Weights of a small image VQ-VAE: decoder norm groupnorm, decoder widths [32, 64, 128, 128].
Rows from block 8 of the encoder, named by matrix and row number. Each number is 128 + 32 x the weight over the matrix's rms, rounded and kept within 0 to 255. All counts start at 0.
# conv: 3x3 conv (encoder.blocks.8.conv.weight, 320x320x3x3), inputs 245-251, a 3x3 kernel for each
conv.260 [168  55 102  64 136 147 129  81  77 142 124  55 164 116 136  87 155  96  98  71 114  99 152 134 152  49  60 118 126 127 103 189 123 135 130 106 181  34 153  93  97 118 127 123 142 130  98 112 145  74 106  80 124  93  38 127  63  95 138 147 139  90  99]
conv.261 [114 152 125 141  89 134 122 117 109 135 126 141 144 155 136  87  32 124  91 155 140 133 119 192  69 106 162 153 146  93 147 121  95 111  94  74 115 116 143 142 158 181 155 168 125 120 107 136 138 234 172 129 114 137 135 115 122 125 105 116 126 137 139]
conv.262 [154  91 137 125 125 135 146 101 142 118 149  79 164 120 167 107 137 136 122  88 111 159 163 115 190 101  92 110  73 116  90 143 141  83 115 121 131 129 159 127 118 124 142  90 125  73 145 127 165 129 134 115 147 162 113 137 146  95 147 186 127 134 121]
conv.263 [ 23 106 121 164  93  97 168 182 111  32 165 118 123 140 137 137  98  92 171 132 112 175  75 100 127 131 149 127 159 119 132 101 109  98  93 130 132 116 137 136 102 150 156  82 110  96 138 135 127 112 128 103  84 108 204 117 160 164 255 191 151 144 130]
conv.264 [ 98  56  83  75 130 133  89  79 102  50  72 108  99 122 127 113 128 149 123 132 128 161 162 136 119 112 118 125 108 120 139 128 133 148 140 141 120 173 116 107 102  98  87  69  57 120 129 200 133 185  76  91 108 129  74  27 124 106 101 137 148  82  68]
conv.265 [ 91 122 138 130  73 111 138  91 151  68 138 126  57  95 142 178  63 127 107  87 133 136  67 126 122  60  99 100 126 143 126 135 120 139 137 166 103  57 149 100 117 110 151 153 134 165 147 122  57 103 127 159 149 111 149 137  57 163 112  67  80  69 101]
conv.266 [144  36 155  70 202  95 144 155 103 106  69  87 140  65 105 120 157 134  36 159 130 196 155 118 166 113 122 142 106 126 118 121 105 139 124 108 150  90  87 187 167  76 120 129 106 177 124 155 137 117 134 129 117 105 132 106 123  84 117 138  92 152 121]
conv.267 [125  94 155  84 116 136 111 126 150 119  89 137  76 163 112 131 106 111 110 127 122 178  46  80 168 127 126 138 137 116 124 104  64 132 137 106 172 185  71 162  85 161 133 148 153  96 114 134  76 130 161 134  94 133 134 111 111  60 105  97  83 150 145]
conv.268 [ 11 198 135 101 147 150  62 135 132 118 149 131 137 151 152 160 123 149 153 166 163 100  96 121  63 137 146 139 116 125 148  54   7 157 126 128 165  88 116 136  97 153 123 135 117 110 135 121  93 148 151 101 107 114 118 156 132 111 192 136 115 139 163]
conv.269 [129 142 118 137  81 101 149 118 101 149 120  69 171 151 110 154 101 115 111 126 119 181 118 152 140  91 128 109 107 129 145 149 147 118 124 126 117 107 131 104 143 133  89 130 132 157 120 110 123 149 138 143 110 118 145 142 123 149 132 111 113  99 136]
conv.270 [144 108  91  47 132 130 103  56 107  91 120  87 109 124  28 118 165 148 145 116 109  86 117 151 139 124 147 147  98 132 106  94 138 116  90 139  97 121  79 111 189 141 137 144 132 139 138 107 172 128  67 130 156 107 124 134 125 130  60 121  85  98 120]
conv.271 [113 133 106  82 143 156  82 100 146 111 126 114 140 146 128  84 121 161 131 118 113  93 134 140 161 107 143  98 109 122 100 146  73 146 142 130 123 123 133 122 153 174 155  91 126 139 100 102 140 127 121 142 113 123 171 197 106 127 108  99 123 125 134]
conv.272 [132 106 140 110 133  64 186  88  89 161  29  97 133 128  99 101 128  94 100 110 146 137 111 149 167 178 138 133 142 127 128 150 114 141 148 167 147 165 108 139 227  67 131  63 119 148 136 112 162 108 136 127 161  72 128  69  63 123  91 100  89 127 108]
conv.273 [125 165 107 168  95 145 146 157  80 134 153 137 130 169 123  85  67 142 146 200 127  82 116 145  74  93 138 136 182 128 122 122 135 115 104 119  83  97  73 119  97 156 143 171  87 153  80 150 114 201 106 101 114 133 150 130 135  96 123 104 130 119 136]
conv.274 [151  97  77 112 124 118  87  93  96 111  89  44 147 192 129 117 118 175 153 135 130 157 123 139 127 132 112 181 182 170 141 139 237 110 119 160 119 183 134  79 119 123 130 119 118 135 110 119 140 123 115 167 135 120  86  86 134 120  98 131 144 140 153]
conv.275 [130  67 122  93 173 133 114  89 207 128  87 176 113 132 108 165 126 142 144 116 168 105 172 178 128 176 150 138 137 135 131 154 135 125 129 142 117 220  79 146 233 101 120 145  91  96 106  87  95 159 124 141 133 126  67  30 133 105   0  78 138 111 166]
conv.276 [122 118 125 135  93 106 166 152  88 121 159 135 100 142 135 139 132  90 132  35 123 176  98 118 170  96  74  99  89 154  99 168 147 123 146 125 148 152 140 100 118 157 110  87 137  92 173  77 181 122 149 105 149 119 101 146  82 117 169 126 102 164 104]
conv.277 [ 95 160 110 130 168 103  62 113 111 100 131 150 117  74  96 114 179  67 134 145 114 105 137 109 100 143 149 113  89 136 107 123  90 131 103 108 157 106 139 138 129  88 144 119 124 102 150 129 151   0 124  67 167  96  96 115 132 148 142 148  78  37 135]
conv.278 [162 179 111 141 171 146  96 183  99 114 126 114 127 119 114 120 166 151 135 103 112 112 130 133 176 137 115  83  74 123 106 128 136 139 141 107 162 114 104 154 132 136  98  98 132 169 161 130 108  84 119 111 105 157  82 130 112 179 174 138 104 117  97]
conv.279 [123 219 145 176 128 115 140 152  67 104 157  97 142 152 147 142 127 116 130 185 134  75 102 140 106 167  96 116 124 149 125   7 128  96  71 133 115  64  77 123 118 193 166 198  91 127 115 141  72 171 139 135  92 142 127 150 107 154 142 146 129  92 126]
conv.280 [115 110 129  89 113 133 129 131 110 168 157 109 164 118 183  68 128 135 115 103 130 100 148 144  84 126 117 131 139 110 150 153 120 121 132  98 129  99 165 126 172 131 153 123 160 115 101 116 152 131 189 129 137 133 126 158 126 145  96 136 136 136 114]
conv.281 [101 157 168  47 127 111  35 151  68  90 119 150  61 149 166  68 119 131  80 160 144 113 146 115 131 157 132 130 130 146 113  85 115 126 141 134 132 118 148 175 106  97 206 164 109 134 130 119 111 155 120 150  66 110 112 126 110  86 111 100  81 108  95]
conv.282 [131 120  99  85  78 117 118  87 111  90  96 105 129 168  88 150  63 171 169 106 123 131  26 124 176 127  99 148 155 126 115  96 140 156 135 115  96 141 100 139 109 132 119 128 140 187 137 118  83 159 129 132  58 112  80  70 157  58  71  82 101 140 103]
conv.283 [151 133 139 114 126 116 169 147 103 175 169 178 104 104 160  80 120 115 101 127 152  87 149 218 145 126 151 153 170 141 169 204 161 196 200 160 100  30 136 140 131 139 174 166 141 138 105 126 164 127 148 106 105 120 123 138 117 137 136 124 130 136 124]
conv.284 [128 151 118 215  47   0 186 154  74 120 110 165  78  93 142  86  96  59  63  87 116   7 232  63 111 158 127 129 121 138 107 121 168 124 115 114 119 122 199 117 120 109 113 129 122 135  80 105 105 127 137 145 137  92  99  88 230 107 112 204 107 107 133]
conv.285 [129 105 101  92 125 140  75 133  75 102 148 106 149 106 151  88 120 141  92 118 108  94 145 150  99 134  66 100 135 119 125 157 125 102 123 100 132  92 155 143 158 137 118 126 100 125  95 132 129 117 114 139 101 128  99 169  89 133 113 129 124 127 119]
conv.286 [ 50 156 125  82 123 178 134 226 104 118 213  75 165 171  96 131  98 135 127 118 113 129  62 209  74 112 128 160 140  92 171 150  91 125 162  99 137 107 121  73  73 182 147  87  98 137 149 122 164 141 102 103 112 135 114 227  26 105 202  82  73  87 128]
conv.287 [175 144 134 167 130 158 123 160  90 135 167 130 156 163 130  99  82 140 145 129 133 133  80 166 107  87 115 137 155 124 115  66 144  78  79 118 102 125 149 103 112 153 164 125 125 141  98 179 130 243 100 113  67 141 142  99 110 177 149 149 120 193 138]
conv.288 [108 122  88  94 156 106  79 111 131 113 108 105 126 217  99 117 134  67 155 145 114 203 150 116 157  59 122 117 142 165  99 179 105  56  19 116 145  77 116 112 149 145 141 138 157 171   0 117 137 126 125 100 150  94 136 142 104 111  63  70  89  84 141]
conv.289 [119 116 108  88 135  91 115 161 104  98 170 155 105  85 140 138 152  69 147 128 139 130 146 120  94 148 136 103 112 132 126 147 152 158 216 132 184 108 135 130  69 109  67 131 160 139 124 126 143  32 121 132 121 123 145 164 118 138 148 103 104  78  69]
conv.290 [105  64 130  69  54 110 130 125 112 118 139 127  90  56 161  78  89 118  93  95 136  87 173 168  96 146 121 110 109  87 108 129  87  93  94  77 135 113 154 169 166 136 136 111 108  88 136  96 143 109 179 101 115 115  83  84 109 110 107 122 159 157 154]
conv.291 [111 111 134 133 156 111 137 136 110 134 103 137 144  83 136 132 144 138 106 113 141  59 148 121 114  94  90 124 175 121 162 252 129 126 110 114 131   1 127 150 148 123 119 110 148 124  68 110 135  86 123 130 130 128 111 142 113 130 151 149 129 134 127]
conv.292 [127 168 110 146 171 117 151  98 155 148 155 106 168 147 128 148 134 111 150 128 116 116  91 112 115 143 169  96  96 142   0   0 135  78  98 152 108 133 118  92 158 124 137 166 119 149 172 121 169 166 163 184 175 106 109 107 121 128 129 132 133 155 144]
conv.293 [ 51 213 137 110 136 104 122 157 110  80 119 130 115 146  78 100 125 116 120 173 125 175   0 144 111  86 174 125 109 116 104  91 142 122 118 151 133  95 112 119 117 178 117 160 138 106 110 132 126 158 103 115  95 122 110 144 154 104 221 153 108  68  66]
conv.294 [153 129 160 182 143 102 189 131  84 159 174 119 136 121 129 121 109 131 104  98 128 198 147 118 123 146 123 126 119 132 158 165 127 114  93 149 123 109 170 123  79  77 186 174 164 119 101 116 127 101 139  94 150 105 122 156 128 124 168 150 115 118 101]
conv.295 [ 96 199 124 110 114 144 143 154  50 102 167 114 142 166  71 171  83 138 105 145 150 213   0 160 112 105 135 116 105 101 116  86 111 135 129 149 168 108 129 127 134 152  97 156 101 143 104 133 160 163 113 134 104 130 129 147  66  75 246  52 103  94  90]
conv.296 [149 124 105 146  84 156 133 119  84 152 124 150 149 137 121  65 107 163  74 136 123  99 137 161 119 124 109 114 165 117 161 153 155 135 134 112 108 120 136 119 173 146 141 128 110 121  84 138 131 154 115 119 102 150 136 136 141 144 110 151 126 134 126]
conv.297 [ 95 125 110 157 146 122 134 138 141 147 131 180  98 114 130 132 131  91 113 140 114  48 156 112  81  92 161 133 174 112 110 154 108 133 104 116 133 112 141 147 118 125 165 145 105 140 120 133 136  94 143  67 152  74 155 141 145 129 116 121 134 116 132]
conv.298 [127 114 103 113 129  52 123 153 101 118 150 133 127  81 116 100 104  99 147 105 126  76 130 145 111 146 139  88 118 105  37 159 128  88 167 132 134 119 121 153 141 110 133 157  65 127 172 128 160 125 165 101  95  88 125 138  77 127 159 102 134 153 124]
conv.299 [149  91 120 135 121 122 131 189 119  89 144 146 122 100 120 153 125 133 132 101 127 168 108 114 128 100 143 103  77 141 126 102 149 128 112 103 127 125  77 126  54 124  79 145 150 106 143  94 104 139 128 135 106 104  82  90 118 163 197 175 162 126 113]
conv.300 [ 77  97 143 136 176 117 121 108 103 124 103 141 141 157 171 114 143 136 107 164 123 139 175 130 122 103 119 134 171 134 190 183 120 134 116 112 123  52 144 134 136 128 164 125 149 128   0 115 113 104 141 119 174 113 124 152 119 135 119 114 116 121 117]
conv.301 [123  86 103 126 104 106  94 126 104  54 113 139 106 115 119 120 120  90 148 103  92 123 110  76 156 130 107 127  85 107  99   6 110 111 113 122 149 136 136 153 100  99 121 107 110  83 129 128 122  93  96 101 111 118 121 133 152 114 140 147 127 112 140]
conv.302 [ 96 118  76 159 148 141 145 120 109 107  97 107 115 141  40 124 149 139 153 134  95 126 128 152 116 105 119 133 120 139  88 107 141 129 102 143 131 182  80 135 135  91 113 121  79 133 125  96 157 163   0 132 161 118  82 127 147 145 135 125 116 115  78]
conv.303 [128 129 174 149 116 107 134  90  59 109 111 112 113 119 125 115  97  83 103 107 122 216 100 129 176 120 110 135 139 126 135 185 123 125 107  94 136  97 163 139  96  83 151 129 108 162 115 126 183  71 125 102 104 102  93 144 115 106 181 122 124 123 107]
conv.304 [125 132 106 117  89 130 103 103 117 125 137 138 126 137 140  24  68 151 126 140 138  93 116 176 101 138 165 154 137 110 118 110 100  98 103  98  83 103 118 123 139 156 162 163 119  90 106  95 122 218 139 117 117 124 102  74 130 106  84 124 129 154 159]
conv.305 [134 129 104 128 105 154 117 103 150 146 164  69 129 143  80 157  85 144 151  38  95 135  72 211 146  64 142 142  95 124 128 137 180 151 142 120  76 123 151 111 159 146 128 113 167 115 153 118 132 151  85 150 144 200 155 178 134 119 139  63 103 139  92]
conv.306 [112 161  38  96 115  86 113 133 109 126 110 126 134 242 126 134 152 120 133 155 110 101 145 108 115 144 134 124 133 147 113 140 119 131 151 124 141  89 119 105 102 163 120 138 142 141   1 109 125 104 106 107  80  99 133 135  85 139  87  72 135 101 131]
conv.307 [110 183  87 119  56 136 142 107 102 118 114 135 128 163  49 137 117 153 139 164  69 139  86 157 141  69 136 133 132 147 156 150 148 171 128 179 119 121  80  98 139 156 101 140 134 177  21 106  90 136   3 114 127 118 119 143 149 134 110 111  95 111 119]
conv.308 [121 112  92 100   0 150  66  55 117  96 102  64 157 176 128 100  85 145 140 110 129 123 110 168 144  98  80 143 149 134 125 136 171 108 133 109 134 172 127 105 141 145 149 152 113 132 121 101 144 173 121 154 117 172  94  54 136  97  38 140 145 133 141]
conv.309 [125  97 117 148 172  26 130  81 111 125 129  99 149 103 108 122 154  89 148 122  79 135 167  80 100 131 154 116 118 140 152 163 132 120 127 142 166 118  97 128 135 129  95 157 122 116 101 134 155 124 119 134 167 111 131 135 134 119  91 149  74 108 103]
conv.310 [151 109  86 158 114 136 181 155 133 106 178 115  83 170 170  83 189 182 113  78 129  90 157 132 127 137  95 143 122 124 100  79 124  95 113 118 172 119 152 139  64 202 194 199 141 121 130 117  84 112 140 158 119 135 121  94 140  37  83 158 108 108 153]