{
  "encoder_arch": "vgg",
  "model": "image VQ-VAE",
  "dataset": "telescope images of galaxies (Galaxy Zoo DECaLS)",
  "image_size": 64,
  "encoder_norm": "batchnorm",
  "encoder_depths": [2, 2, 6, 2],
  "encoder_stem": "single",
  "loss": "l1",
  "decoder_activation": "silu",
  "decoder_weight_standardization": false,
  "residual_init": "none",
  "optimizer": "nadamw",
  "batch_size": 128
}
Rows from block 10 of the encoder of a small image VQ-VAE, named by matrix and row number. Each number is 128 + 24 x the weight over its row's rms, rounded and kept within 0 to 255. All counts start at 0. Numbers have three digits each.
Before each channel's rows are labels from the 100 images, of 14976, where the channel reaches its highest value: "strongest on" is what is common among them; "colour at peak" is the nearest of a few named colours to the mean colour under the peak. Only what is clearly more common there than usual is listed. The data: telescope images of galaxies (Galaxy Zoo DECaLS).
# conv: 3x3 conv (encoder.blocks.10.conv.weight, 640x320x3x3, each kernel summed), inputs 0-79

strongest on: edge-on disk: no
colour at peak: grey
conv.581:126094134109107078131139150208112137147091111139111126136123133135144114133133171110115097091126153127143150121149173134138117143139126161148089141050096119148147156131129114168117038150105135149141123119134139108143122120136121116132152151

strongest on: shape: featured or disk; edge-on disk: no; spiral arms: yes
colour at peak: grey
conv.100:115150132088111104106100114099146152101068143092128120125121112161139137158093100137119101117134142093108110117132118085114167109092120138107161092112136113154115139132120131142082105137125160096118112095094114108112115116105103130128125126

strongest on: bulge size: moderate
colour at peak: grey; brown
conv.164:128145143141167127139133137117145140137142124160118156161148138121167117141131148129125103080140139143126109158124118140079136122145119140162121114124123143131106083102148106129138158145121136116133103142123136130169122131137134118151122151

strongest on: spiral arms: yes
colour at peak: brown
conv.344:137159153121151117099124091108125111119127130159158102125118125124155138125123116100121136102142078146098122114139110139094072090123140137129085108120121119033133122130146137142110106104117137130125117156126105153157124133100108115155155114

strongest on: edge-on disk: no; shape: featured or disk; spiral arms: yes
colour at peak: grey; brown
conv.48:079084167183153146158117135129096105105152136129142122097132131139124123120158127139141123162101172180103115084162110148134132104139093152156118167092153138140101127123125116112147121143147143092165119210112130131134123132172102098144143163

strongest on: shape: featured or disk; edge-on disk: no; bar: no
colour at peak: brown
conv.546:119133105100106118105096129150146120167134126129113130119130144108138133131082154095116110109130126134133137096146127092065126120109139136115125064058100122145099071147107101159128094125088124137079110162108119157210123105085150068112134124

strongest on: shape: featured or disk; edge-on disk: no; spiral arms: yes
colour at peak: brown
conv.117:101104115120106127114136156142141110143112122095104114084139150135149106132148118112136114134147176141148144062134135110122159122118137108130094145093090145126121174116133091128120150118142133079143110173126113087194153145168134137121128171

strongest on: edge-on disk: no
colour at peak: brown
conv.337:137125137130157135130087140136118112147119126159114123134137127122114106120149120124131131142103123146109084120203138116114149110100094164099141153121117120144117137116111114131126074132110123115125130168083130149149111107136144097126140125

strongest on: spiral arms: yes
colour at peak: brown
conv.490:105121078102127154118129168160092081131089094076113101119150123117119124105127138110062119151126106105092109108139122137135123117093122158120122126122130138142106168136151099113098092144115162109121127118121122077091107116168134109099145134

strongest on: edge-on disk: no; spiral arms: yes
colour at peak: brown
conv.568:129104163138111104085130144156121136120108129108105103114115147132108116154065158115146107112115156142106137091136153129139128115138099146122131111113132101100116138122119138185131084150094131124113122159096137118159128110116116139133149125

strongest on: edge-on disk: no; bar: no
colour at peak: grey
conv.134:112041119112150155124139137115151116114123132196117161094156122113166142125114128110132103113139120119130160154162139121030150132137156136134112106063092147156125107123135110154127130123127139123119124157137147089110138124087125128124144095

strongest on: shape: featured or disk; edge-on disk: no; spiral arms: yes
colour at peak: brown
conv.405:142153126123088143133142152140124095132130122101120120073136125155110155129152065137128040146133132141130104132125115178151176121131126133116175140172119137139155187119173117105131153144148132098132126076148111096063148135122157148138125140

strongest on: edge-on disk: no; spiral arms: yes
colour at peak: grey
conv.33:123160102117146117127123166144133136139136136129123148089140124146139145121132115099130120154144150147127193133156142160045139134141160136117081122093089136100153165160125125154139127098124140157117139129129108100151129134123118094129145137

strongest on: shape: featured or disk; edge-on disk: no; spiral arms: yes
colour at peak: brown; grey
conv.132:135121111120170112122122128107119143111079131129138129091103138140135116105132077134092120130133117093093117073149124136105098108100076151110109124143124121123132130113119138110075080115132127090135108119121118092057126133122129141104132106

strongest on: shape: featured or disk; edge-on disk: no; spiral arms: yes
colour at peak: grey
conv.234:128115143139110123132131157077131126119126124187125137103166122151192123120142087142114110120137148142130146132113117168145128115133120146152139137138131158131149145131161120121119110174143155117159113101133131131116141141116122116173132124

strongest on: spiral arms: yes
colour at peak: grey
conv.179:127109122133084135118152138135146101120136125165141120134164132123128132149170091122114153133125143132143137110118130118169125117142097153125206154110122147107104095145135114123107139163145175125137112150156099170153154161132117144148152135

strongest on: shape: featured or disk; edge-on disk: no; spiral arms: yes
colour at peak: grey
conv.106:112152111111174125103118166106130129145129128136109124112164126117138127127103114113129104155112118163099145125128147126123141151130138172130139101044117155111151121146138111146152078177132186137132147162133126068230135146118135119125143109

strongest on: shape: featured or disk; edge-on disk: no; spiral arms: yes
colour at peak: grey
conv.409:084161108115111125050132154116162162150148129133099106098136145136137110153097135098130128137108138123171155087162139102117144144133143113119118070106111157085114158121128103174133108147136152107119150143129131101174146128106118148159122160

strongest on: edge-on disk: no; spiral arms: yes
colour at peak: brown; grey
conv.345:125129106140132124111071194131133131146110113131114131135150144118114111130022118117108134138131147112157124117134130136135127124105133145070133085133108141139135116133110110122111120170049160115038124134071114119132056044140123112123122144

strongest on: edge-on disk: no; shape: featured or disk; spiral arms: yes
colour at peak: brown; grey
conv.232:127103126120153093142106137169107148142088115100111134060103152115154129124148124126106120098125105098082123088123138140143130107094100134122120134081123113130141143121107109147094095142148108109157132141121120064142129124150122128100147148

strongest on: shape: featured or disk; edge-on disk: no; spiral arms: yes
colour at peak: grey; brown
conv.63:156128122144126108167132171144138143140117126111152158105152141128177130118115108147126123121150149150111169150163122156088147132134151167135107171142132157148154140144135113140142132109111147118098136144099138134113105123122087131139156119

strongest on: roundness: round
colour at peak: grey
conv.588:126137118109119085073094174111135120131131116136130131132161140128093117132029115131120129119143121121150131115117150113113118149132119148073133042134127162114114114125085123126126125167053171138047121124085129145105069067114130122135123114

strongest on: edge-on disk: no; spiral arms: yes
colour at peak: brown
conv.408:110128109119115108136144132099143128130128127163125134130129110119115121140150141103114120156135127123141153149110118119105126117122148133114154109137108132141115041123135071148117129161138138129116127114133114159230136162138123132113126138

strongest on: shape: featured or disk; edge-on disk: no; spiral arms: yes
colour at peak: grey
conv.639:149110090128122124134136176095154121128125107169141157067172148126166147122123088159133089118161130129121162145125122144064107135141132136117108130101118170132164159123154127113130139161147171119151118082139100123159144151130133135162123129

strongest on: edge-on disk: no; spiral arms: yes; bar: no
colour at peak: brown
conv.552:109155099120135126049132151108153117128145121142144100086134117102090133108086133117125102157109129136107132105177126135116127119131133145104143123088125146145152124104087109110140104151078146084121134214148109083111114118125126132117115116

strongest on: spiral arms: yes
colour at peak: brown
conv.631:116146109123127140106133151142168137151151119150116146133145127116133146129115159096132116130140152164165152143159140116093136144128153175131152092093087159155154103139136102144153106127114145150128123157144132136215146124111142083131142135

strongest on: roundness: cigar-shaped
colour at peak: brown
conv.531:078136123107083098056144156140158131120101111139112100134143154121124112168071141118134120110104124095135126120113134123190120126129130135146150082141122138086134127135102121174116110146111153115111153145142128164185140110104101174149153107

strongest on: shape: featured or disk; edge-on disk: no; spiral arms: yes
colour at peak: brown
conv.108:124141118133096129134111156137144089150119131101117099129160152126135127131145175091137103110096148135132138134149124157130110133145152125149141154091123126130155148132132114159139091130140163123140121179128106142123129162123112166127135155

strongest on: edge-on disk: no; spiral arms: yes
colour at peak: grey
conv.45:127106139148158146131077126148078129118120129156146116121151105120131118118126093124095115127135148154109127078164155125096120137118094181113127136079129138133116117123114136123130111139086159149108091152044136123157066103127143094162115118

strongest on: spiral arms: yes
colour at peak: brown
conv.237:107170097103120084104132143100136118135117136142125110133158145128091131154138110106131105128110124103153136126120115149138124130139150140120094111094100141104165148127079119136122107083144130084136130164159085092102165135095123150095135128

strongest on: shape: featured or disk; edge-on disk: no; spiral arms: yes
colour at peak: grey; brown
conv.60:114109097124137139133123164110126077137117127159136114097152138152142131112139124128121103142113126145126141103152114149110100122114102143167102140095105147146096113139101098099117144149166134068167121154124105148167142172149101123126147149

strongest on: roundness: round
colour at peak: grey
conv.9:090124130107132086061109166111131115122143123128148123144159128122098111146043119132117126143128112130149125119116135106146111158142124154090148080150128161106136111133099129129129117169066181144074140120096141145089081078108118136135119112

strongest on: edge-on disk: no; bulge size: small
colour at peak: brown
conv.451:140147123145123131098130156128132120120105119131146084109137143134096114137085067125110119141145118126081132064170145143084145114123075135082134126086140137126119112095088141135119086135075132100106102166096113102144100100095118117135137105

strongest on: spiral arms: yes
colour at peak: grey
conv.346:091088127118139154115139163157127124136109126057123130114128141136105121120150165140120087137122139107123116106129129197123102120110129140121149139134125126148162118095127089135119128161161141092167144166163133081105149154165116145104107150

strongest on: shape: featured or disk; edge-on disk: no; spiral arms: yes
colour at peak: brown
conv.162:141165121112143092110102116154097100155103140101126102111124142140087130110155145127132124173133113123118130076151126137168098095109104129086119137070115102110139122155095137139121084113142126112146117164115107127220123130153123105098144160

strongest on: edge-on disk: yes; roundness: cigar-shaped
colour at peak: brown
conv.289:149109148115098104108115084104145153136123141106144134118119143133102141145089126149158102108138118134122114100119114105115058097109138075110141090113147111087132110104128149146126123138113137123110143142111124111098112107088097167160124109

strongest on: spiral arms: yes
colour at peak: brown
conv.55:111157127151061134120148155147162117112135138105136085098144142140142140151099108147159124109122126147125138150144141159135145132138152112135098132129110148039170174135119134121130126166122117124112118146152114109121141147112102194151135142

strongest on: edge-on disk: no
colour at peak: brown; grey
conv.516:113124128127135110061112159082155154124122124139128155145155106123116131143057103102113120121120144145164123093150081102132147125115142122106122055084111147129119128132123108132127121172079166107059115157124114137178085088122128111135130140

strongest on: spiral arms: yes
colour at peak: brown
conv.16:175157128141086100157108145164125091130108127109135096101118140146125133125135036149135114103172137143097142101124142162095103125132102126118102164090103116163128129147107155115147136139090127151106102145100108098090095115105119124136144126

strongest on: spiral arms: yes
colour at peak: brown; grey
conv.600:104125136143066121124135125107131121094121131183121129109151124131127132131140113136136106124109131119122167141178114111105152091142140111113068140099119155138108041140107142125102154141140117117133101148135090132125139135100110157181114121

strongest on: roundness: round
colour at peak: grey
conv.381:105117146120132102048118165108138120111157148108147127114145115126103108166059130120112123176134120145137135123162154105135166147135128175100137071122124153129154108125085103132135128141087185129098139183095150125142107091114132116119140116

strongest on: edge-on disk: no; spiral arms: yes
colour at peak: grey
conv.547:137145143095126110098101168086121138113114107126135157118176127129126132102085084130118169118142128155114139115095122108091127137131089176127132072107130151117115114138109143144119116138089160146105137122111100111190095121125102092159139117

strongest on: edge-on disk: no; spiral arms: yes
colour at peak: brown
conv.506:113156108115136090104115133121115107112113101170140123147119119118112128114121129110103112136130130121116092113143115112099116105105108128110111124114093125140136070137131107118109076175121163101134099096107110117123120126142107099136121125

strongest on: spiral arms: yes
colour at peak: brown; grey
conv.135:133145138136133113178104172104139177132119110118143183116157167132166130108132123137124101089151130140120141158134127133058101137132075148134126144103137156096138169105124149115132136140129143143132123111114125110157117126134147112174117139

strongest on: shape: featured or disk; edge-on disk: no; spiral arms: yes
colour at peak: brown
conv.317:164180116113134114151097122102113097135069130099123127102131127147131134104184104135115124131141120097107136136141100128157092098088095106119105154091136119157143110103143133117108139134127148083130098171096077093104116126130134129112108133

strongest on: shape: featured or disk; edge-on disk: no; spiral arms: yes
colour at peak: grey
conv.437:123078109155138130143135143085118081143132137102128135109161150135125122100131123122132108181127154159113102124147077163155122107121125154149132147100135144152115128130152109110139127136139180063145133154120101130136141134157112112124126153

strongest on: edge-on disk: no; shape: featured or disk; spiral arms: yes
colour at peak: brown
conv.262:126155120140139127138111136053118102128131128121138114100152131140096158130138112088133116176120132161129157106167074153133149094120128116124113129091110141104131135138100157148139164131111143053124125206118057112161115128120126091087143133

strongest on: shape: featured or disk; edge-on disk: no; spiral arms: yes
colour at peak: grey
conv.601:104149131084188123094113141083115122124133113120139178159138089141101146109102118099113135165129123155139107131127123093113140129120123162103148087097122124149132106120128146144128096135098175135102121150110100114184105123114123068132131114

strongest on: edge-on disk: no
colour at peak: grey
conv.478:123146155135110135146113134093145142125133124132142115100146128149197151128127111116114144111106133168130166088141107135137155121108105150181100117123115164135120087172134144115123153162125152119124118141116116123104103128131116134197145145

strongest on: spiral arms: yes
colour at peak: brown
conv.178:113133137133143078132083115100092111122102119129144126120164122137137131106089099113116116120129136130134134121155122111074141125136089151104115111055131139135118133101125147137114108125091170119097076135018122127081080102114178122130103143

strongest on: roundness: round
colour at peak: pink; grey
conv.482:123100133128142116082125144121136115127192152101142145135155118133114140132083133135148129164133097175135119127125129104120119152155137136112145092142139156149106114135120128127191136140083168159092130149124139114090108103063135109138116084

strongest on: edge-on disk: no; bar: no
colour at peak: brown
conv.144:137139113143100112137102162112122103154079116118122132123148152118129120114096105127094122134140142105110106142108126144147094114105110139101136134153124135110118125129128126115089140155090167119072099118086103088107073081154124127137105138

strongest on: shape: featured or disk; edge-on disk: no; spiral arms: yes
colour at peak: grey
conv.233:153130111154115152116095139120114150125104137146115120076171134124152146117122091117148119107120153128128151136159128133129131131138124157129091146143122142094136207121142128141139159095139123114124116159096115108066099155110108151155124109